From a checkpoint of a small contrastive audio-text model: encoder arch ecapa_tdnn, text encoder width 256.
Rows from block 7 of the audio encoder, named by matrix and row number. Each number is 200 + 40 x the weight over its row's rms, rounded and kept within 0 to 999. All counts start at 0. After the name is the row's rms in percent of the matrix's.
# c30: last pointwise conv (encoder.blocks.7.c3.0.weight, 256x256x1), inputs 52-103
c30.126,098,174,226,136,177,160,169,208,271,198,191,152,277,183,199,197,190,152,185,216,145,175,166,174,192,147,124,258,127,219,233,182,181,179,245,254,149,159,231,199,314,175,178,146,180,253,135,273,186,240,130,241,170
c30.127,097,238,151,147,164,192,188,214,193,183,203,250,156,114,195,211,228,248,159,228,163,178,249,199,165,206,261,127,168,126,112,197,247,294,213,156,220,270,202,226,191,182,204,237,204,185,168,234,242,199,303,251,228
c30.128,098,283,222,226,172,184,217,177,228,245,178,195,170,244,165,157,207,167,195,186,223,228,118,241,179,178,231,222,191,271,215,151,248,225,208,187,171,260,256,203,189,202,281,261,232,198,205,182,156,110,189,167,193
c30.129,098,219,124,258,230,183,176,177,207,239,198,127,202,198,173,163,196,139,260,218,205,216,133,223,159,158,194,153,226,207,287,203,131,144,185,139,217,126,136,193,269,236,222,236,125,160,216,134,210,182,206,139,127
c30.130,109,158,303,161,139,221,185,222,232,293,168,170,123,206,268,178,190,136,172,189,188,190,208,188,171,173,204,181,144,224,183,184,174,143,224,165,206,215,208,116,194,177,141,172,233,170,208,139,184,288,250,213,206
c30.131,099,222,233,257,229,129,280,211,172,179,198,133,171,227,178,197,181,127,162,178,164,229,205,277,223,203,223,271,143,223,162,216,218,152,168,190,247,198,192,232,190,241,252,257,218,192,215,214,148,117,172,246,179
c30.132,103,165,179,178,183,202,206,219,186,182,184,154,253,188,259,189,167,187,201,190,234,274,185,172,198,181,217,201,214,229,244,229,209,228,197,179,168,120,182,177,228,266,234,176,215,231,209,206,198,223,208,256,170
c30.133,098,249,267,231,129,193,152,213,173,201,223,249,231,282,213,177,186,248,148,158,220,265,252,218,227,184,158,267,264,207,256,229,169,178,209,196,172,169,206,216,130,191,151,260,201,183,176,177,195,205,179,129,170
c30.134,104,257,263,174,192,182,233,216,233,187,190,234,224,189,208,211,136,255,263,175,193,234,140,208,165,186,212,217,215,216,130,227,260,180,116,239,175,209,188,121,118,160,169,233,310,147,207,115,178,196,187,203,171
c30.135,097,231,175,201,182,203,214,169,216,189,219,163,141,269,233,165,243,238,295,214,186,214,212,133,217,207,186,95,145,245,136,226,140,212,174,239,193,214,236,151,206,167,191,229,158,209,246,210,163,220,144,166,119
c30.136,093,226,193,198,183,210,183,163,240,152,233,180,243,211,195,233,173,197,193,189,259,218,155,233,270,255,180,184,214,221,237,199,224,199,214,198,133,127,174,259,171,153,207,286,173,254,263,208,246,259,201,225,206
c30.137,101,218,146,216,203,222,168,209,224,223,247,87,137,189,180,178,174,256,216,219,192,158,194,165,233,210,146,145,200,193,227,245,228,162,268,155,202,146,199,251,164,173,181,196,278,168,123,237,179,200,206,131,227
c30.138,105,194,168,218,159,160,188,214,193,188,252,166,245,203,234,189,196,225,239,145,174,183,142,136,177,169,185,160,261,286,227,138,206,208,157,170,297,115,220,270,272,297,149,204,225,232,123,251,163,208,156,231,172
c30.139,099,117,252,200,204,253,257,211,153,204,193,266,170,211,231,240,149,218,175,185,213,206,226,149,250,221,193,206,253,213,174,201,186,203,242,227,172,184,234,179,228,124,185,250,250,193,234,242,256,218,200,210,213
c30.140,096,159,186,206,180,184,208,239,144,199,95,199,191,201,201,258,185,247,157,194,198,266,162,304,210,228,201,179,180,196,244,227,64,167,190,237,166,228,183,190,251,172,193,227,178,177,237,225,244,192,240,166,233
c30.141,096,176,201,107,268,200,218,149,230,206,166,178,222,273,229,179,170,202,172,141,205,230,209,219,261,226,227,177,138,265,184,265,206,231,284,214,160,177,165,236,247,184,292,249,228,131,178,233,186,165,234,208,174
c30.142,103,149,200,205,156,146,118,195,168,214,242,171,84,265,175,266,220,160,147,217,133,143,167,193,247,217,141,239,195,173,226,253,234,168,180,246,194,188,180,208,161,244,219,218,155,166,98,232,208,149,166,205,219
c30.143,098,190,182,194,204,228,164,136,216,252,216,255,237,214,236,198,295,182,170,227,101,199,198,243,216,253,276,215,199,175,207,244,268,247,180,236,123,188,183,222,133,157,156,171,243,217,211,169,194,137,179,168,143
c30.144,095,219,189,211,180,231,129,132,237,150,184,136,214,238,160,196,129,191,257,188,191,167,163,174,193,222,254,122,165,249,207,238,258,227,209,121,157,197,142,180,222,267,183,190,155,183,215,172,182,191,169,213,267
c30.145,096,199,211,273,180,231,209,176,155,190,174,199,231,134,199,201,182,204,293,209,229,142,303,230,207,295,185,208,196,203,135,145,171,214,226,196,179,187,243,169,133,217,200,228,230,147,191,206,183,146,177,287,203
c30.146,104,193,179,197,160,156,185,186,210,184,233,218,227,175,211,259,205,194,250,190,180,210,187,263,137,165,211,240,163,199,235,146,104,207,216,260,216,215,181,165,207,126,229,226,237,196,154,223,140,241,180,167,251
c30.147,103,156,262,157,181,298,175,217,216,168,243,232,270,281,139,224,169,219,239,208,183,225,288,250,137,218,180,161,145,166,193,233,222,176,252,209,201,236,200,218,151,201,222,231,216,227,129,217,231,183,243,179,214
c30.148,091,208,222,183,239,226,163,211,109,259,171,208,272,226,176,239,226,166,213,220,126,182,253,145,221,163,236,265,193,103,227,166,154,232,159,140,217,212,150,222,221,208,148,194,214,227,214,231,190,126,216,175,210
c30.149,104,211,227,224,192,197,170,163,258,239,253,245,293,227,239,199,215,191,164,197,207,275,168,238,221,194,165,194,241,145,164,243,204,166,194,215,273,214,236,105,276,276,238,176,162,234,190,168,230,202,271,182,182
c30.150,101,90,168,198,234,204,259,180,199,124,223,181,189,227,230,208,132,141,225,214,210,212,320,181,269,193,257,181,169,304,179,178,148,172,220,188,179,226,218,256,207,203,213,179,108,172,144,201,229,181,105,305,217
c30.151,107,149,187,237,243,206,161,171,260,138,180,213,198,158,125,150,203,209,195,134,194,197,100,202,253,236,215,228,212,170,229,149,153,278,169,262,175,213,218,142,145,181,218,131,214,151,243,253,204,224,227,188,198
c30.152,101,227,232,227,234,116,211,175,246,208,249,176,200,182,192,247,102,196,112,208,230,252,162,182,187,115,114,223,167,171,175,188,237,102,204,200,211,134,158,164,221,194,179,218,172,143,175,205,154,142,201,249,246
c30.153,100,201,213,192,243,226,234,126,174,241,235,169,213,253,263,201,209,191,179,198,272,217,199,165,191,237,285,210,185,219,181,280,238,208,195,125,211,262,149,207,207,227,240,125,201,199,273,213,238,218,255,173,228
c30.154,106,154,163,154,244,162,207,179,183,238,203,220,175,208,164,242,234,193,224,291,206,201,191,269,219,194,184,198,158,236,223,127,172,202,171,198,245,143,162,218,169,196,196,162,188,213,220,176,218,185,137,186,185
c30.155,096,240,238,172,215,265,281,164,243,213,169,177,131,213,177,255,175,287,172,128,215,215,184,205,179,194,153,274,196,225,262,211,201,259,170,176,242,201,169,219,177,236,152,156,204,293,109,254,160,207,222,174,233
c30.156,101,226,122,246,183,236,213,159,233,204,234,163,258,234,240,128,249,170,146,242,174,214,199,149,199,237,157,179,153,217,187,201,203,241,168,228,177,290,271,210,198,193,291,219,201,178,232,183,230,221,193,225,191
c30.157,099,177,174,195,223,195,247,238,242,163,190,145,157,186,202,174,245,139,211,191,228,171,213,203,230,212,176,196,199,163,180,257,217,221,246,149,183,151,121,126,199,244,205,234,263,155,180,197,241,179,198,225,140
c30.158,097,137,182,186,156,179,194,232,214,195,183,245,218,298,196,176,154,248,225,242,181,177,207,166,241,215,209,186,241,160,223,269,180,154,246,205,144,215,214,152,187,207,195,172,258,186,217,217,209,133,216,233,230
c30.159,095,263,187,158,170,184,203,220,106,233,205,226,249,139,189,170,176,200,196,212,179,174,113,213,225,222,188,224,153,226,218,174,191,142,238,240,202,228,229,259,205,162,238,184,249,221,239,234,191,169,252,216,251
c30.160,107,172,155,210,170,111,186,179,176,207,202,206,128,186,188,164,238,146,150,262,142,228,134,209,125,212,128,143,174,230,250,253,190,153,204,173,187,184,221,229,148,219,322,188,166,178,271,188,142,197,236,230,289
c30.161,100,138,158,154,188,235,226,194,189,203,177,242,230,235,155,187,155,169,220,227,237,207,155,221,227,165,224,269,205,183,170,184,190,239,223,276,198,142,324,214,244,124,178,205,181,207,150,235,224,216,117,245,116
c30.162,106,216,203,162,253,120,204,257,186,218,209,203,205,203,167,228,211,242,212,134,232,209,245,235,231,159,239,107,109,114,176,218,194,190,292,230,161,212,140,127,167,113,233,218,167,198,156,194,217,259,77,138,180
c30.163,103,257,166,244,250,208,132,143,206,216,188,201,186,148,163,263,274,213,204,164,162,157,161,207,278,203,167,219,159,230,222,211,177,176,154,286,224,232,216,231,163,142,205,214,197,220,209,224,210,257,211,146,137
c30.164,096,172,152,193,230,162,240,200,172,196,248,198,185,191,147,251,175,196,185,319,149,199,175,159,167,213,193,204,181,284,196,222,218,184,307,237,156,222,204,208,218,204,240,168,177,146,210,173,214,163,212,153,146
c30.165,101,234,180,265,209,275,232,208,157,112,186,217,150,247,193,243,209,230,214,227,194,218,230,237,239,204,142,216,206,182,203,261,122,212,93,225,221,154,198,164,179,171,224,142,175,269,205,244,210,221,146,166,111
c30.166,099,194,183,101,190,153,101,261,164,120,222,177,190,204,150,178,121,168,153,219,210,175,217,191,271,109,164,215,313,204,176,166,156,212,176,196,211,206,239,189,136,150,208,219,193,190,183,208,166,161,220,194,255
c30.167,103,184,273,163,185,187,272,157,193,171,155,214,235,161,233,167,169,212,191,212,222,195,258,217,121,154,261,191,194,152,183,168,148,215,75,198,191,132,217,216,240,240,183,260,167,143,290,252,229,210,132,208,281
c30.168,099,164,289,162,224,198,131,200,225,227,216,195,222,185,172,210,271,203,160,229,178,197,131,180,231,163,256,263,193,197,201,213,281,167,186,175,140,264,231,194,218,220,179,161,257,175,266,188,199,199,230,235,162
c30.169,101,148,182,225,196,260,158,272,157,196,149,154,212,134,225,193,134,191,254,228,164,173,194,223,285,242,252,200,240,213,220,176,227,195,225,151,230,173,281,232,184,152,193,252,222,115,191,231,193,251,183,218,155
c30.170,101,153,214,123,183,191,268,186,216,229,157,173,198,248,222,140,202,266,174,203,167,209,205,191,173,185,154,225,196,140,241,208,166,232,215,258,146,214,256,261,223,258,197,274,152,189,201,166,238,166,245,122,157
c30.171,103,175,169,257,150,166,130,280,171,178,195,212,164,215,216,252,229,167,280,216,213,301,193,201,249,147,226,242,213,220,157,218,144,220,244,150,177,172,151,218,206,162,215,247,229,173,231,218,259,218,141,220,258
c30.172,100,263,204,209,259,202,236,199,145,218,226,205,225,223,218,209,139,255,223,204,241,194,158,175,250,230,201,207,211,194,209,210,280,188,262,190,202,94,194,237,87,180,222,227,87,220,170,316,209,185,212,133,148
c30.173,097,189,205,203,181,202,182,135,174,265,141,198,175,169,158,213,152,227,211,194,252,157,221,172,187,190,195,247,241,179,179,204,175,178,159,233,181,188,231,144,268,163,197,193,236,162,209,175,209,185,147,169,130
c30.174,099,211,161,214,242,229,135,134,149,221,262,199,205,205,229,245,231,151,219,119,111,233,189,192,157,191,208,213,230,203,143,175,153,179,217,238,218,223,230,211,235,209,239,172,177,218,153,164,158,165,195,159,149
c30.175,096,226,248,165,165,218,132,132,301,235,205,125,171,252,270,182,147,187,153,174,245,262,186,243,176,194,152,157,238,272,218,234,256,233,217,207,282,165,197,223,231,205,186,163,230,201,217,189,187,207,265,152,172
c30.176,101,195,230,201,155,200,198,240,241,277,193,183,132,144,193,222,247,233,132,154,220,236,249,197,187,150,170,250,198,247,198,164,242,218,195,170,181,174,221,226,166,183,151,206,183,220,169,187,199,182,137,139,187
c30.177,100,160,173,165,221,213,166,143,190,181,162,243,227,191,222,154,245,209,249,177,222,160,132,169,216,194,138,196,170,233,237,199,189,168,187,126,206,253,175,188,231,198,276,151,245,224,223,259,232,270,119,180,154
c30.178,101,163,259,223,201,198,240,221,213,207,215,161,212,240,178,114,185,223,101,180,157,291,173,223,218,260,242,167,208,110,190,225,230,229,238,186,223,259,222,192,155,190,243,203,218,186,242,239,255,187,190,164,215
c30.179,104,165,260,226,133,238,291,168,219,158,186,290,138,113,263,227,201,175,193,230,226,205,217,242,199,138,188,213,261,242,206,156,203,171,221,131,222,217,164,199,209,196,215,235,207,184,238,250,220,212,175,225,208
c30.180,098,209,283,160,168,171,193,186,198,210,135,208,213,243,142,227,222,202,231,218,173,226,120,211,115,197,231,241,184,223,240,110,178,204,270,185,123,188,185,199,263,183,191,162,131,260,237,177,149,292,240,196,178
c30.181,097,207,276,253,229,224,150,133,251,158,148,193,240,236,170,118,223,199,253,115,216,200,200,165,122,201,183,241,259,282,197,135,187,248,155,157,166,167,191,212,148,257,234,218,205,211,247,199,201,210,176,212,220
c30.182,097,196,225,274,233,172,250,160,235,228,137,209,222,220,205,140,179,253,188,150,181,188,188,281,219,203,187,204,198,226,242,230,136,169,247,214,203,196,206,239,267,204,171,190,192,190,255,225,237,166,233,106,269
c30.183,105,293,191,247,171,179,190,117,216,195,186,198,240,172,259,245,166,218,122,173,212,257,168,164,203,184,222,195,212,155,155,129,190,148,208,298,191,188,163,189,170,95,227,194,183,157,170,153,237,214,204,203,147
c30.184,099,116,178,207,211,245,241,205,250,150,197,236,217,229,136,193,229,145,188,162,236,258,203,190,153,138,251,191,243,259,189,162,189,159,189,99,190,218,154,162,194,126,231,184,206,234,149,249,145,218,169,166,229
c30.185,098,200,248,174,182,228,174,249,201,175,151,204,211,227,259,164,138,232,170,212,158,299,183,185,219,170,185,206,208,200,204,157,250,157,175,254,171,230,124,262,207,176,223,233,224,155,240,112,248,156,204,230,152
c30.186,096,201,226,217,296,156,179,171,190,202,197,239,277,207,138,194,156,279,163,210,165,234,252,174,122,234,117,229,214,163,152,240,237,188,207,234,155,180,174,188,179,154,177,208,173,202,129,200,157,166,196,240,243
c30.187,095,146,191,245,287,234,152,237,230,113,134,181,200,176,175,204,215,240,219,212,250,236,194,161,198,163,205,192,282,184,215,156,120,284,246,219,248,241,213,216,235,210,196,188,228,144,188,217,182,189,162,206,203
c30.188,091,215,177,205,159,198,166,237,270,245,182,206,206,221,256,147,237,207,130,246,180,206,242,136,148,159,225,240,233,194,158,277,235,160,138,235,275,277,136,198,202,213,95,238,283,202,131,223,267,156,176,166,212
c30.189,093,251,161,185,247,222,206,292,228,221,223,207,253,177,290,233,156,259,147,258,230,229,183,221,169,219,183,155,181,205,196,204,242,219,202,155,186,261,174,188,267,162,180,130,159,155,199,264,267,185,225,114,205
c30.190,097,214,206,208,190,237,231,256,131,165,218,202,257,194,178,239,168,155,281,196,208,222,202,148,198,183,244,214,94,193,135,242,238,174,127,209,232,226,156,235,252,210,202,164,212,174,164,300,242,306,162,241,257
c30.191,101,214,296,120,188,206,197,179,164,248,138,191,214,191,145,179,157,155,221,200,220,145,252,174,239,219,209,218,220,145,188,143,225,141,175,190,206,252,255,209,177,185,212,236,151,232,195,151,202,219,177,196,240
c30.192,106,234,162,117,198,193,209,240,240,208,188,235,130,245,232,158,235,216,192,290,176,226,226,229,185,227,203,214,142,208,163,257,152,149,188,188,166,242,207,145,83,200,155,294,229,212,190,247,165,166,258,137,142
c30.193,096,226,191,227,290,173,197,97,241,193,176,195,176,176,225,221,188,233,233,255,232,108,242,267,160,221,179,140,204,169,207,214,211,197,228,241,189,211,193,149,139,210,258,212,150,228,237,184,117,246,129,247,233
c30.194,104,241,231,209,216,156,212,257,168,162,184,205,237,189,153,325,243,169,165,249,242,243,183,153,125,218,205,204,172,191,151,177,271,188,203,160,221,217,172,211,238,265,172,133,236,161,180,185,226,204,159,203,196
c30.195,099,198,191,302,189,253,227,126,111,120,218,157,190,200,279,247,195,160,271,189,206,187,225,245,196,165,187,238,198,119,202,227,233,186,276,256,175,151,284,215,157,167,223,254,235,155,231,163,223,202,215,176,218
c30.196,101,172,156,211,179,210,149,246,148,103,182,232,295,164,279,177,220,197,268,144,182,228,186,214,216,222,132,239,229,117,214,206,214,242,194,216,187,111,186,187,204,212,169,165,218,168,204,158,204,153,187,168,248
c30.197,098,208,192,189,232,134,241,229,155,252,190,167,173,209,313,204,233,213,170,223,211,161,164,188,194,172,180,215,221,169,203,205,239,218,185,289,270,186,172,213,194,215,201,215,190,238,179,206,191,205,195,200,206
c30.198,092,156,200,196,259,318,180,238,296,157,167,199,180,258,185,180,195,156,244,281,223,293,136,200,190,203,238,197,194,221,203,148,141,199,193,208,247,180,204,240,205,278,138,150,238,198,271,131,204,196,152,207,225
c30.199,103,176,271,198,142,220,116,169,153,220,204,268,181,166,182,236,225,250,229,220,242,215,216,195,178,215,197,202,172,250,277,231,284,234,200,170,202,218,244,230,266,136,134,203,179,155,236,161,172,171,216,211,173
c30.200,107,152,252,189,280,155,212,122,196,207,236,167,163,183,158,185,148,220,211,184,218,216,248,239,269,199,225,170,176,222,224,214,92,186,191,216,187,241,287,132,169,239,197,167,240,265,149,184,167,200,201,111,223
c30.201,096,160,222,175,194,181,230,144,209,182,199,187,167,179,161,240,155,211,206,209,89,173,127,273,157,195,191,200,191,145,218,193,138,121,201,248,200,238,208,229,208,109,169,184,164,154,208,261,190,187,279,247,196
c30.202,103,243,211,186,235,214,200,253,235,186,218,211,210,211,260,235,147,133,252,174,202,148,208,209,176,228,123,168,166,176,167,199,191,181,189,181,189,200,158,158,264,218,169,191,224,156,102,218,219,163,189,222,132
c30.203,104,212,160,191,161,184,250,184,234,175,177,219,195,158,220,187,179,226,285,225,161,242,210,172,112,161,201,180,230,199,231,196,260,213,239,234,200,90,207,213,213,240,228,153,232,211,243,168,273,189,222,161,274
c30.204,106,166,176,110,244,137,278,244,231,207,199,240,125,228,201,174,209,180,220,254,204,253,245,199,147,216,212,210,220,200,212,206,216,237,212,206,185,273,172,210,188,174,225,280,244,223,184,201,197,157,218,171,195
c30.205,095,273,283,250,198,208,160,138,232,242,232,204,183,129,200,173,181,170,240,254,212,139,230,184,180,179,191,176,173,147,171,239,236,200,207,260,206,223,180,222,216,165,216,226,202,227,181,210,183,155,236,182,198
c30.206,096,195,263,203,164,216,149,179,225,155,136,249,216,179,113,179,164,293,235,236,191,239,254,241,236,183,188,281,199,142,137,200,206,163,180,213,217,118,188,148,208,172,128,196,162,283,237,270,180,175,234,238,223
c30.207,100,176,183,168,245,230,225,179,121,225,123,238,219,249,141,227,163,193,192,159,185,260,147,187,105,232,190,152,193,163,193,207,169,216,173,232,175,197,243,182,146,149,214,258,242,172,223,123,175,249,140,127,208
c30.208,094,180,219,196,204,207,154,264,275,179,146,275,218,115,210,113,217,64,236,221,193,235,186,146,249,182,246,274,189,174,174,160,188,230,205,155,198,261,255,137,218,208,177,122,172,205,173,139,205,236,209,197,134
c30.209,106,153,220,180,178,202,201,234,244,216,151,178,187,262,248,275,207,188,256,122,216,229,162,145,214,178,234,236,260,210,289,228,209,250,173,242,260,274,233,225,147,229,181,201,178,234,182,148,245,190,232,215,243
c30.210,102,195,276,196,134,176,246,246,190,306,225,138,248,162,194,263,219,144,162,164,194,231,215,161,255,150,201,202,177,249,222,221,173,200,171,243,220,250,242,230,216,202,168,179,223,142,146,238,176,176,162,218,224
c30.211,104,237,181,148,212,208,162,97,180,273,240,161,218,145,212,190,155,124,210,235,231,159,169,139,213,238,234,219,198,229,191,154,269,196,166,201,184,121,159,138,235,238,142,183,167,168,246,187,209,206,159,204,185
c30.212,099,226,212,187,191,152,251,243,221,140,254,213,195,200,160,246,179,244,181,184,168,182,156,241,144,247,172,169,125,231,202,226,202,198,197,124,210,240,132,200,218,171,208,114,214,230,185,215,225,192,311,158,142
c30.213,108,224,246,170,239,183,166,176,154,211,181,167,234,197,207,162,222,199,183,213,197,172,199,234,252,211,206,215,181,230,176,182,242,239,232,247,208,210,218,225,208,212,292,157,242,189,106,190,172,204,245,228,211
c30.214,106,168,198,145,198,180,194,177,163,295,178,255,163,144,200,252,149,215,178,233,222,213,188,340,211,179,161,211,151,195,212,310,198,162,120,208,166,149,167,195,182,206,247,196,152,106,224,202,269,131,151,221,188
c30.215,095,217,184,185,199,119,173,267,197,214,119,224,168,194,246,120,267,209,264,222,219,224,242,239,188,175,137,195,151,172,268,149,227,252,210,266,196,185,247,263,282,184,217,170,233,229,190,153,255,221,221,265,210
c30.216,098,229,303,179,250,232,285,248,230,95,193,213,251,199,222,209,154,108,176,182,167,127,232,166,184,198,148,223,155,174,189,229,197,161,223,176,173,283,182,224,200,211,151,133,246,294,214,210,193,211,127,201,199
c30.217,096,200,218,249,228,237,232,119,180,153,165,192,146,206,129,214,181,252,169,181,180,193,248,182,243,168,156,237,285,229,192,303,199,181,259,208,190,195,146,264,208,186,168,212,154,192,216,169,156,173,217,219,242
c30.218,100,213,202,175,143,227,195,217,236,327,214,132,250,250,166,211,203,199,145,197,183,148,202,278,229,245,265,263,148,177,231,198,276,236,208,191,154,185,247,163,198,242,171,173,236,191,181,205,146,279,152,139,223
c30.219,096,217,238,229,141,256,220,207,193,161,213,264,201,198,233,238,200,235,127,256,222,223,192,151,222,273,164,201,179,229,231,113,225,179,246,237,233,222,205,200,244,224,183,199,187,184,190,196,142,247,166,164,244
c30.220,096,160,230,248,224,246,195,198,213,250,256,169,285,133,192,172,195,123,176,225,172,104,202,246,146,145,255,229,192,189,155,208,240,228,172,186,214,202,226,185,208,200,226,171,177,229,244,165,192,250,237,134,189
c30.221,099,220,246,283,179,261,205,327,144,244,147,164,182,212,278,151,137,145,194,214,198,170,174,268,121,209,168,252,188,272,155,205,242,207,169,228,183,185,126,289,212,203,227,210,157,155,231,254,171,229,213,226,174
c30.222,101,195,271,270,185,197,180,171,163,259,166,163,219,241,226,280,177,231,225,191,264,152,238,224,188,212,268,153,145,234,155,213,233,280,179,253,219,172,179,271,165,175,250,261,182,211,288,186,180,156,197,220,243
c30.223,101,181,203,121,209,199,211,204,205,160,253,210,169,280,172,231,239,240,236,223,286,207,295,235,174,171,271,220,201,274,185,258,184,163,162,190,235,281,201,128,129,165,294,198,142,106,245,220,199,240,181,140,237
c30.224,097,261,213,165,110,166,117,164,102,164,236,234,145,206,249,145,198,167,195,240,196,168,238,271,122,134,221,257,59,265,171,207,228,272,203,238,158,215,259,193,123,154,152,203,192,291,139,165,251,163,226,194,208
c30.225,100,127,204,237,194,248,232,126,229,207,129,178,197,230,164,104,255,183,202,219,277,203,231,148,167,249,171,177,226,222,106,104,226,257,161,199,252,207,134,148,154,139,189,180,227,181,230,181,158,121,186,185,202
c30.226,098,204,209,164,201,234,150,111,170,251,137,272,265,187,289,113,181,179,224,205,214,204,227,206,219,176,320,90,169,198,197,203,188,196,191,223,179,236,159,167,200,189,212,203,149,241,184,110,278,198,247,226,172
c30.227,096,158,199,217,215,183,248,230,210,277,167,262,207,167,183,206,181,247,190,207,209,199,194,224,223,262,265,232,208,279,164,172,225,193,196,179,212,187,156,171,258,178,168,248,253,158,241,167,125,286,213,155,187
c30.228,093,205,165,206,240,212,237,162,260,161,201,187,166,130,144,177,197,264,198,140,133,190,159,197,168,231,144,216,130,165,173,186,132,182,195,196,117,209,145,193,238,245,264,220,204,80,270,275,216,196,114,164,220
c30.229,100,152,146,204,140,274,212,196,142,221,208,177,211,210,190,141,136,147,193,248,212,163,192,232,216,278,144,190,228,219,218,253,246,191,163,206,194,212,138,204,275,169,217,201,176,175,250,209,159,171,219,200,206
c30.230,094,181,165,149,171,192,178,179,217,169,249,242,248,199,141,158,195,217,163,161,154,136,144,226,168,155,170,155,206,236,161,300,133,174,187,236,163,230,136,287,145,161,198,257,181,97,188,274,209,282,257,242,109
c30.231,100,187,140,210,254,209,244,166,246,193,138,139,133,211,182,138,139,226,195,211,254,150,132,157,235,181,207,233,166,105,174,248,256,151,141,170,214,160,188,165,172,178,210,195,251,248,168,259,271,253,245,254,174
c30.232,102,267,201,221,258,206,257,203,211,144,184,218,158,234,218,210,256,237,150,132,194,172,203,190,226,256,186,251,215,183,163,156,214,182,242,176,155,146,173,243,212,197,147,288,226,205,228,274,190,158,258,211,236
c30.233,094,220,211,201,217,245,183,210,175,129,164,147,201,146,299,116,191,206,175,196,233,97,195,222,163,214,234,189,227,199,184,132,211,256,188,180,236,210,273,232,162,151,215,184,213,238,185,221,219,147,200,207,299
c30.234,100,182,197,195,178,169,124,276,203,188,187,154,182,203,207,267,254,241,193,196,106,191,187,188,230,170,188,153,241,254,202,192,209,172,275,205,161,167,236,247,181,169,190,141,193,201,242,218,181,281,241,141,209
c30.235,100,191,229,205,171,230,168,78,245,159,210,211,157,177,272,194,156,213,245,151,233,190,243,146,246,182,194,155,242,223,137,181,242,247,251,155,151,220,177,181,188,195,179,219,227,252,203,176,225,232,183,195,159
c30.236,103,210,186,220,171,229,250,181,112,190,160,155,205,173,223,197,238,200,216,174,236,186,199,199,191,190,203,298,214,137,309,157,211,204,205,157,288,233,226,244,242,129,264,212,198,230,213,220,145,189,237,244,204
c30.237,095,164,90,105,192,266,138,254,177,191,134,209,232,168,178,154,213,198,151,215,199,185,187,251,213,257,231,132,130,230,181,289,220,243,221,178,208,217,199,214,255,257,215,174,144,222,261,212,201,220,199,269,187
c30.238,103,162,242,149,193,155,194,187,184,217,185,183,213,193,220,121,180,260,179,160,219,149,256,162,244,134,169,189,235,172,201,290,281,190,294,173,217,229,190,184,204,198,170,218,190,262,161,228,178,202,221,212,235
c30.239,097,168,196,241,237,286,262,201,160,151,92,208,227,255,197,214,211,236,200,191,236,168,203,245,204,246,211,207,195,191,207,313,266,244,109,253,157,219,159,263,178,172,199,229,302,223,250,250,217,191,195,193,185
c30.240,103,139,195,165,191,228,104,177,227,117,161,218,217,149,228,155,267,144,241,249,229,156,179,236,125,181,195,178,219,165,162,222,132,170,184,83,207,207,178,157,162,193,208,216,222,215,268,221,220,183,197,240,163
c30.241,101,215,199,215,246,199,237,184,201,237,226,235,239,210,165,227,138,178,201,158,206,234,200,247,223,256,182,210,191,166,229,135,200,209,224,271,195,169,208,157,160,173,198,207,221,211,196,235,170,192,197,214,298
c30.242,096,191,198,263,171,209,240,155,240,148,201,216,230,92,202,205,168,261,86,271,222,209,174,186,150,219,219,139,192,197,173,204,147,218,166,213,240,196,164,257,213,183,284,160,251,228,180,241,251,177,294,166,203
c30.243,100,242,156,208,191,200,141,194,246,211,195,203,251,230,140,203,158,250,138,162,150,148,195,216,240,216,206,184,207,230,223,195,224,209,176,128,224,123,291,277,199,114,212,213,128,184,141,194,220,246,211,247,236
c30.244,102,207,170,207,292,163,259,234,218,217,293,149,196,175,281,206,175,143,151,162,200,186,125,235,177,183,265,201,208,239,183,214,189,164,208,279,116,250,185,183,203,209,193,225,131,214,227,163,164,249,168,230,241
c30.245,105,127,149,203,214,213,185,251,225,225,172,196,174,193,148,128,171,223,207,146,233,138,192,138,186,204,219,238,165,170,210,190,184,171,189,160,187,192,191,208,122,236,218,197,210,209,277,174,184,111,272,272,217
c30.246,099,183,217,194,206,168,184,155,111,183,202,170,168,228,92,105,231,178,117,153,167,264,174,174,219,161,242,206,179,201,188,209,187,225,162,194,218,235,201,154,191,252,208,137,173,198,190,188,290,191,189,221,254
c30.247,096,186,203,183,256,136,149,141,209,200,185,190,155,132,206,264,135,209,208,200,134,237,205,138,196,173,228,237,233,249,207,228,207,174,183,166,188,183,232,198,155,196,170,296,237,211,209,217,180,218,238,219,209
c30.248,108,222,211,194,281,247,170,195,148,127,193,167,272,190,196,171,200,265,194,295,187,224,210,277,246,235,145,220,230,188,175,215,160,205,137,232,237,252,157,195,198,224,252,171,209,257,222,183,179,172,195,189,133
c30.249,095,243,145,210,245,192,185,192,226,149,176,244,150,196,162,207,221,186,159,142,205,220,190,205,186,165,209,180,225,147,205,191,179,206,122,170,230,184,193,162,252,252,157,228,222,196,219,148,195,209,189,275,217
c30.250,098,198,234,215,152,174,194,176,217,122,74,163,176,248,214,220,124,170,233,205,168,247,138,207,222,191,153,251,200,220,265,52,178,208,242,215,244,211,198,176,248,164,265,231,218,240,157,238,196,179,183,193,212
c30.251,097,215,208,167,217,267,210,221,240,184,241,162,175,207,199,280,245,187,191,179,154,257,227,195,215,155,168,221,213,94,264,144,240,165,254,217,176,210,227,270,213,281,156,223,162,178,202,230,194,173,221,196,142
c30.252,105,165,216,206,133,214,199,226,211,184,227,181,205,185,254,230,310,231,219,198,247,128,118,220,122,268,194,195,221,194,225,215,175,218,206,189,217,210,158,230,189,127,181,162,228,173,200,180,113,178,259,143,185
c30.253,099,169,256,235,233,212,264,173,215,220,212,211,243,193,140,166,178,211,189,228,250,171,141,173,265,183,176,215,243,185,247,211,142,261,191,221,182,169,137,179,210,161,222,115,191,256,193,213,197,172,176,170,247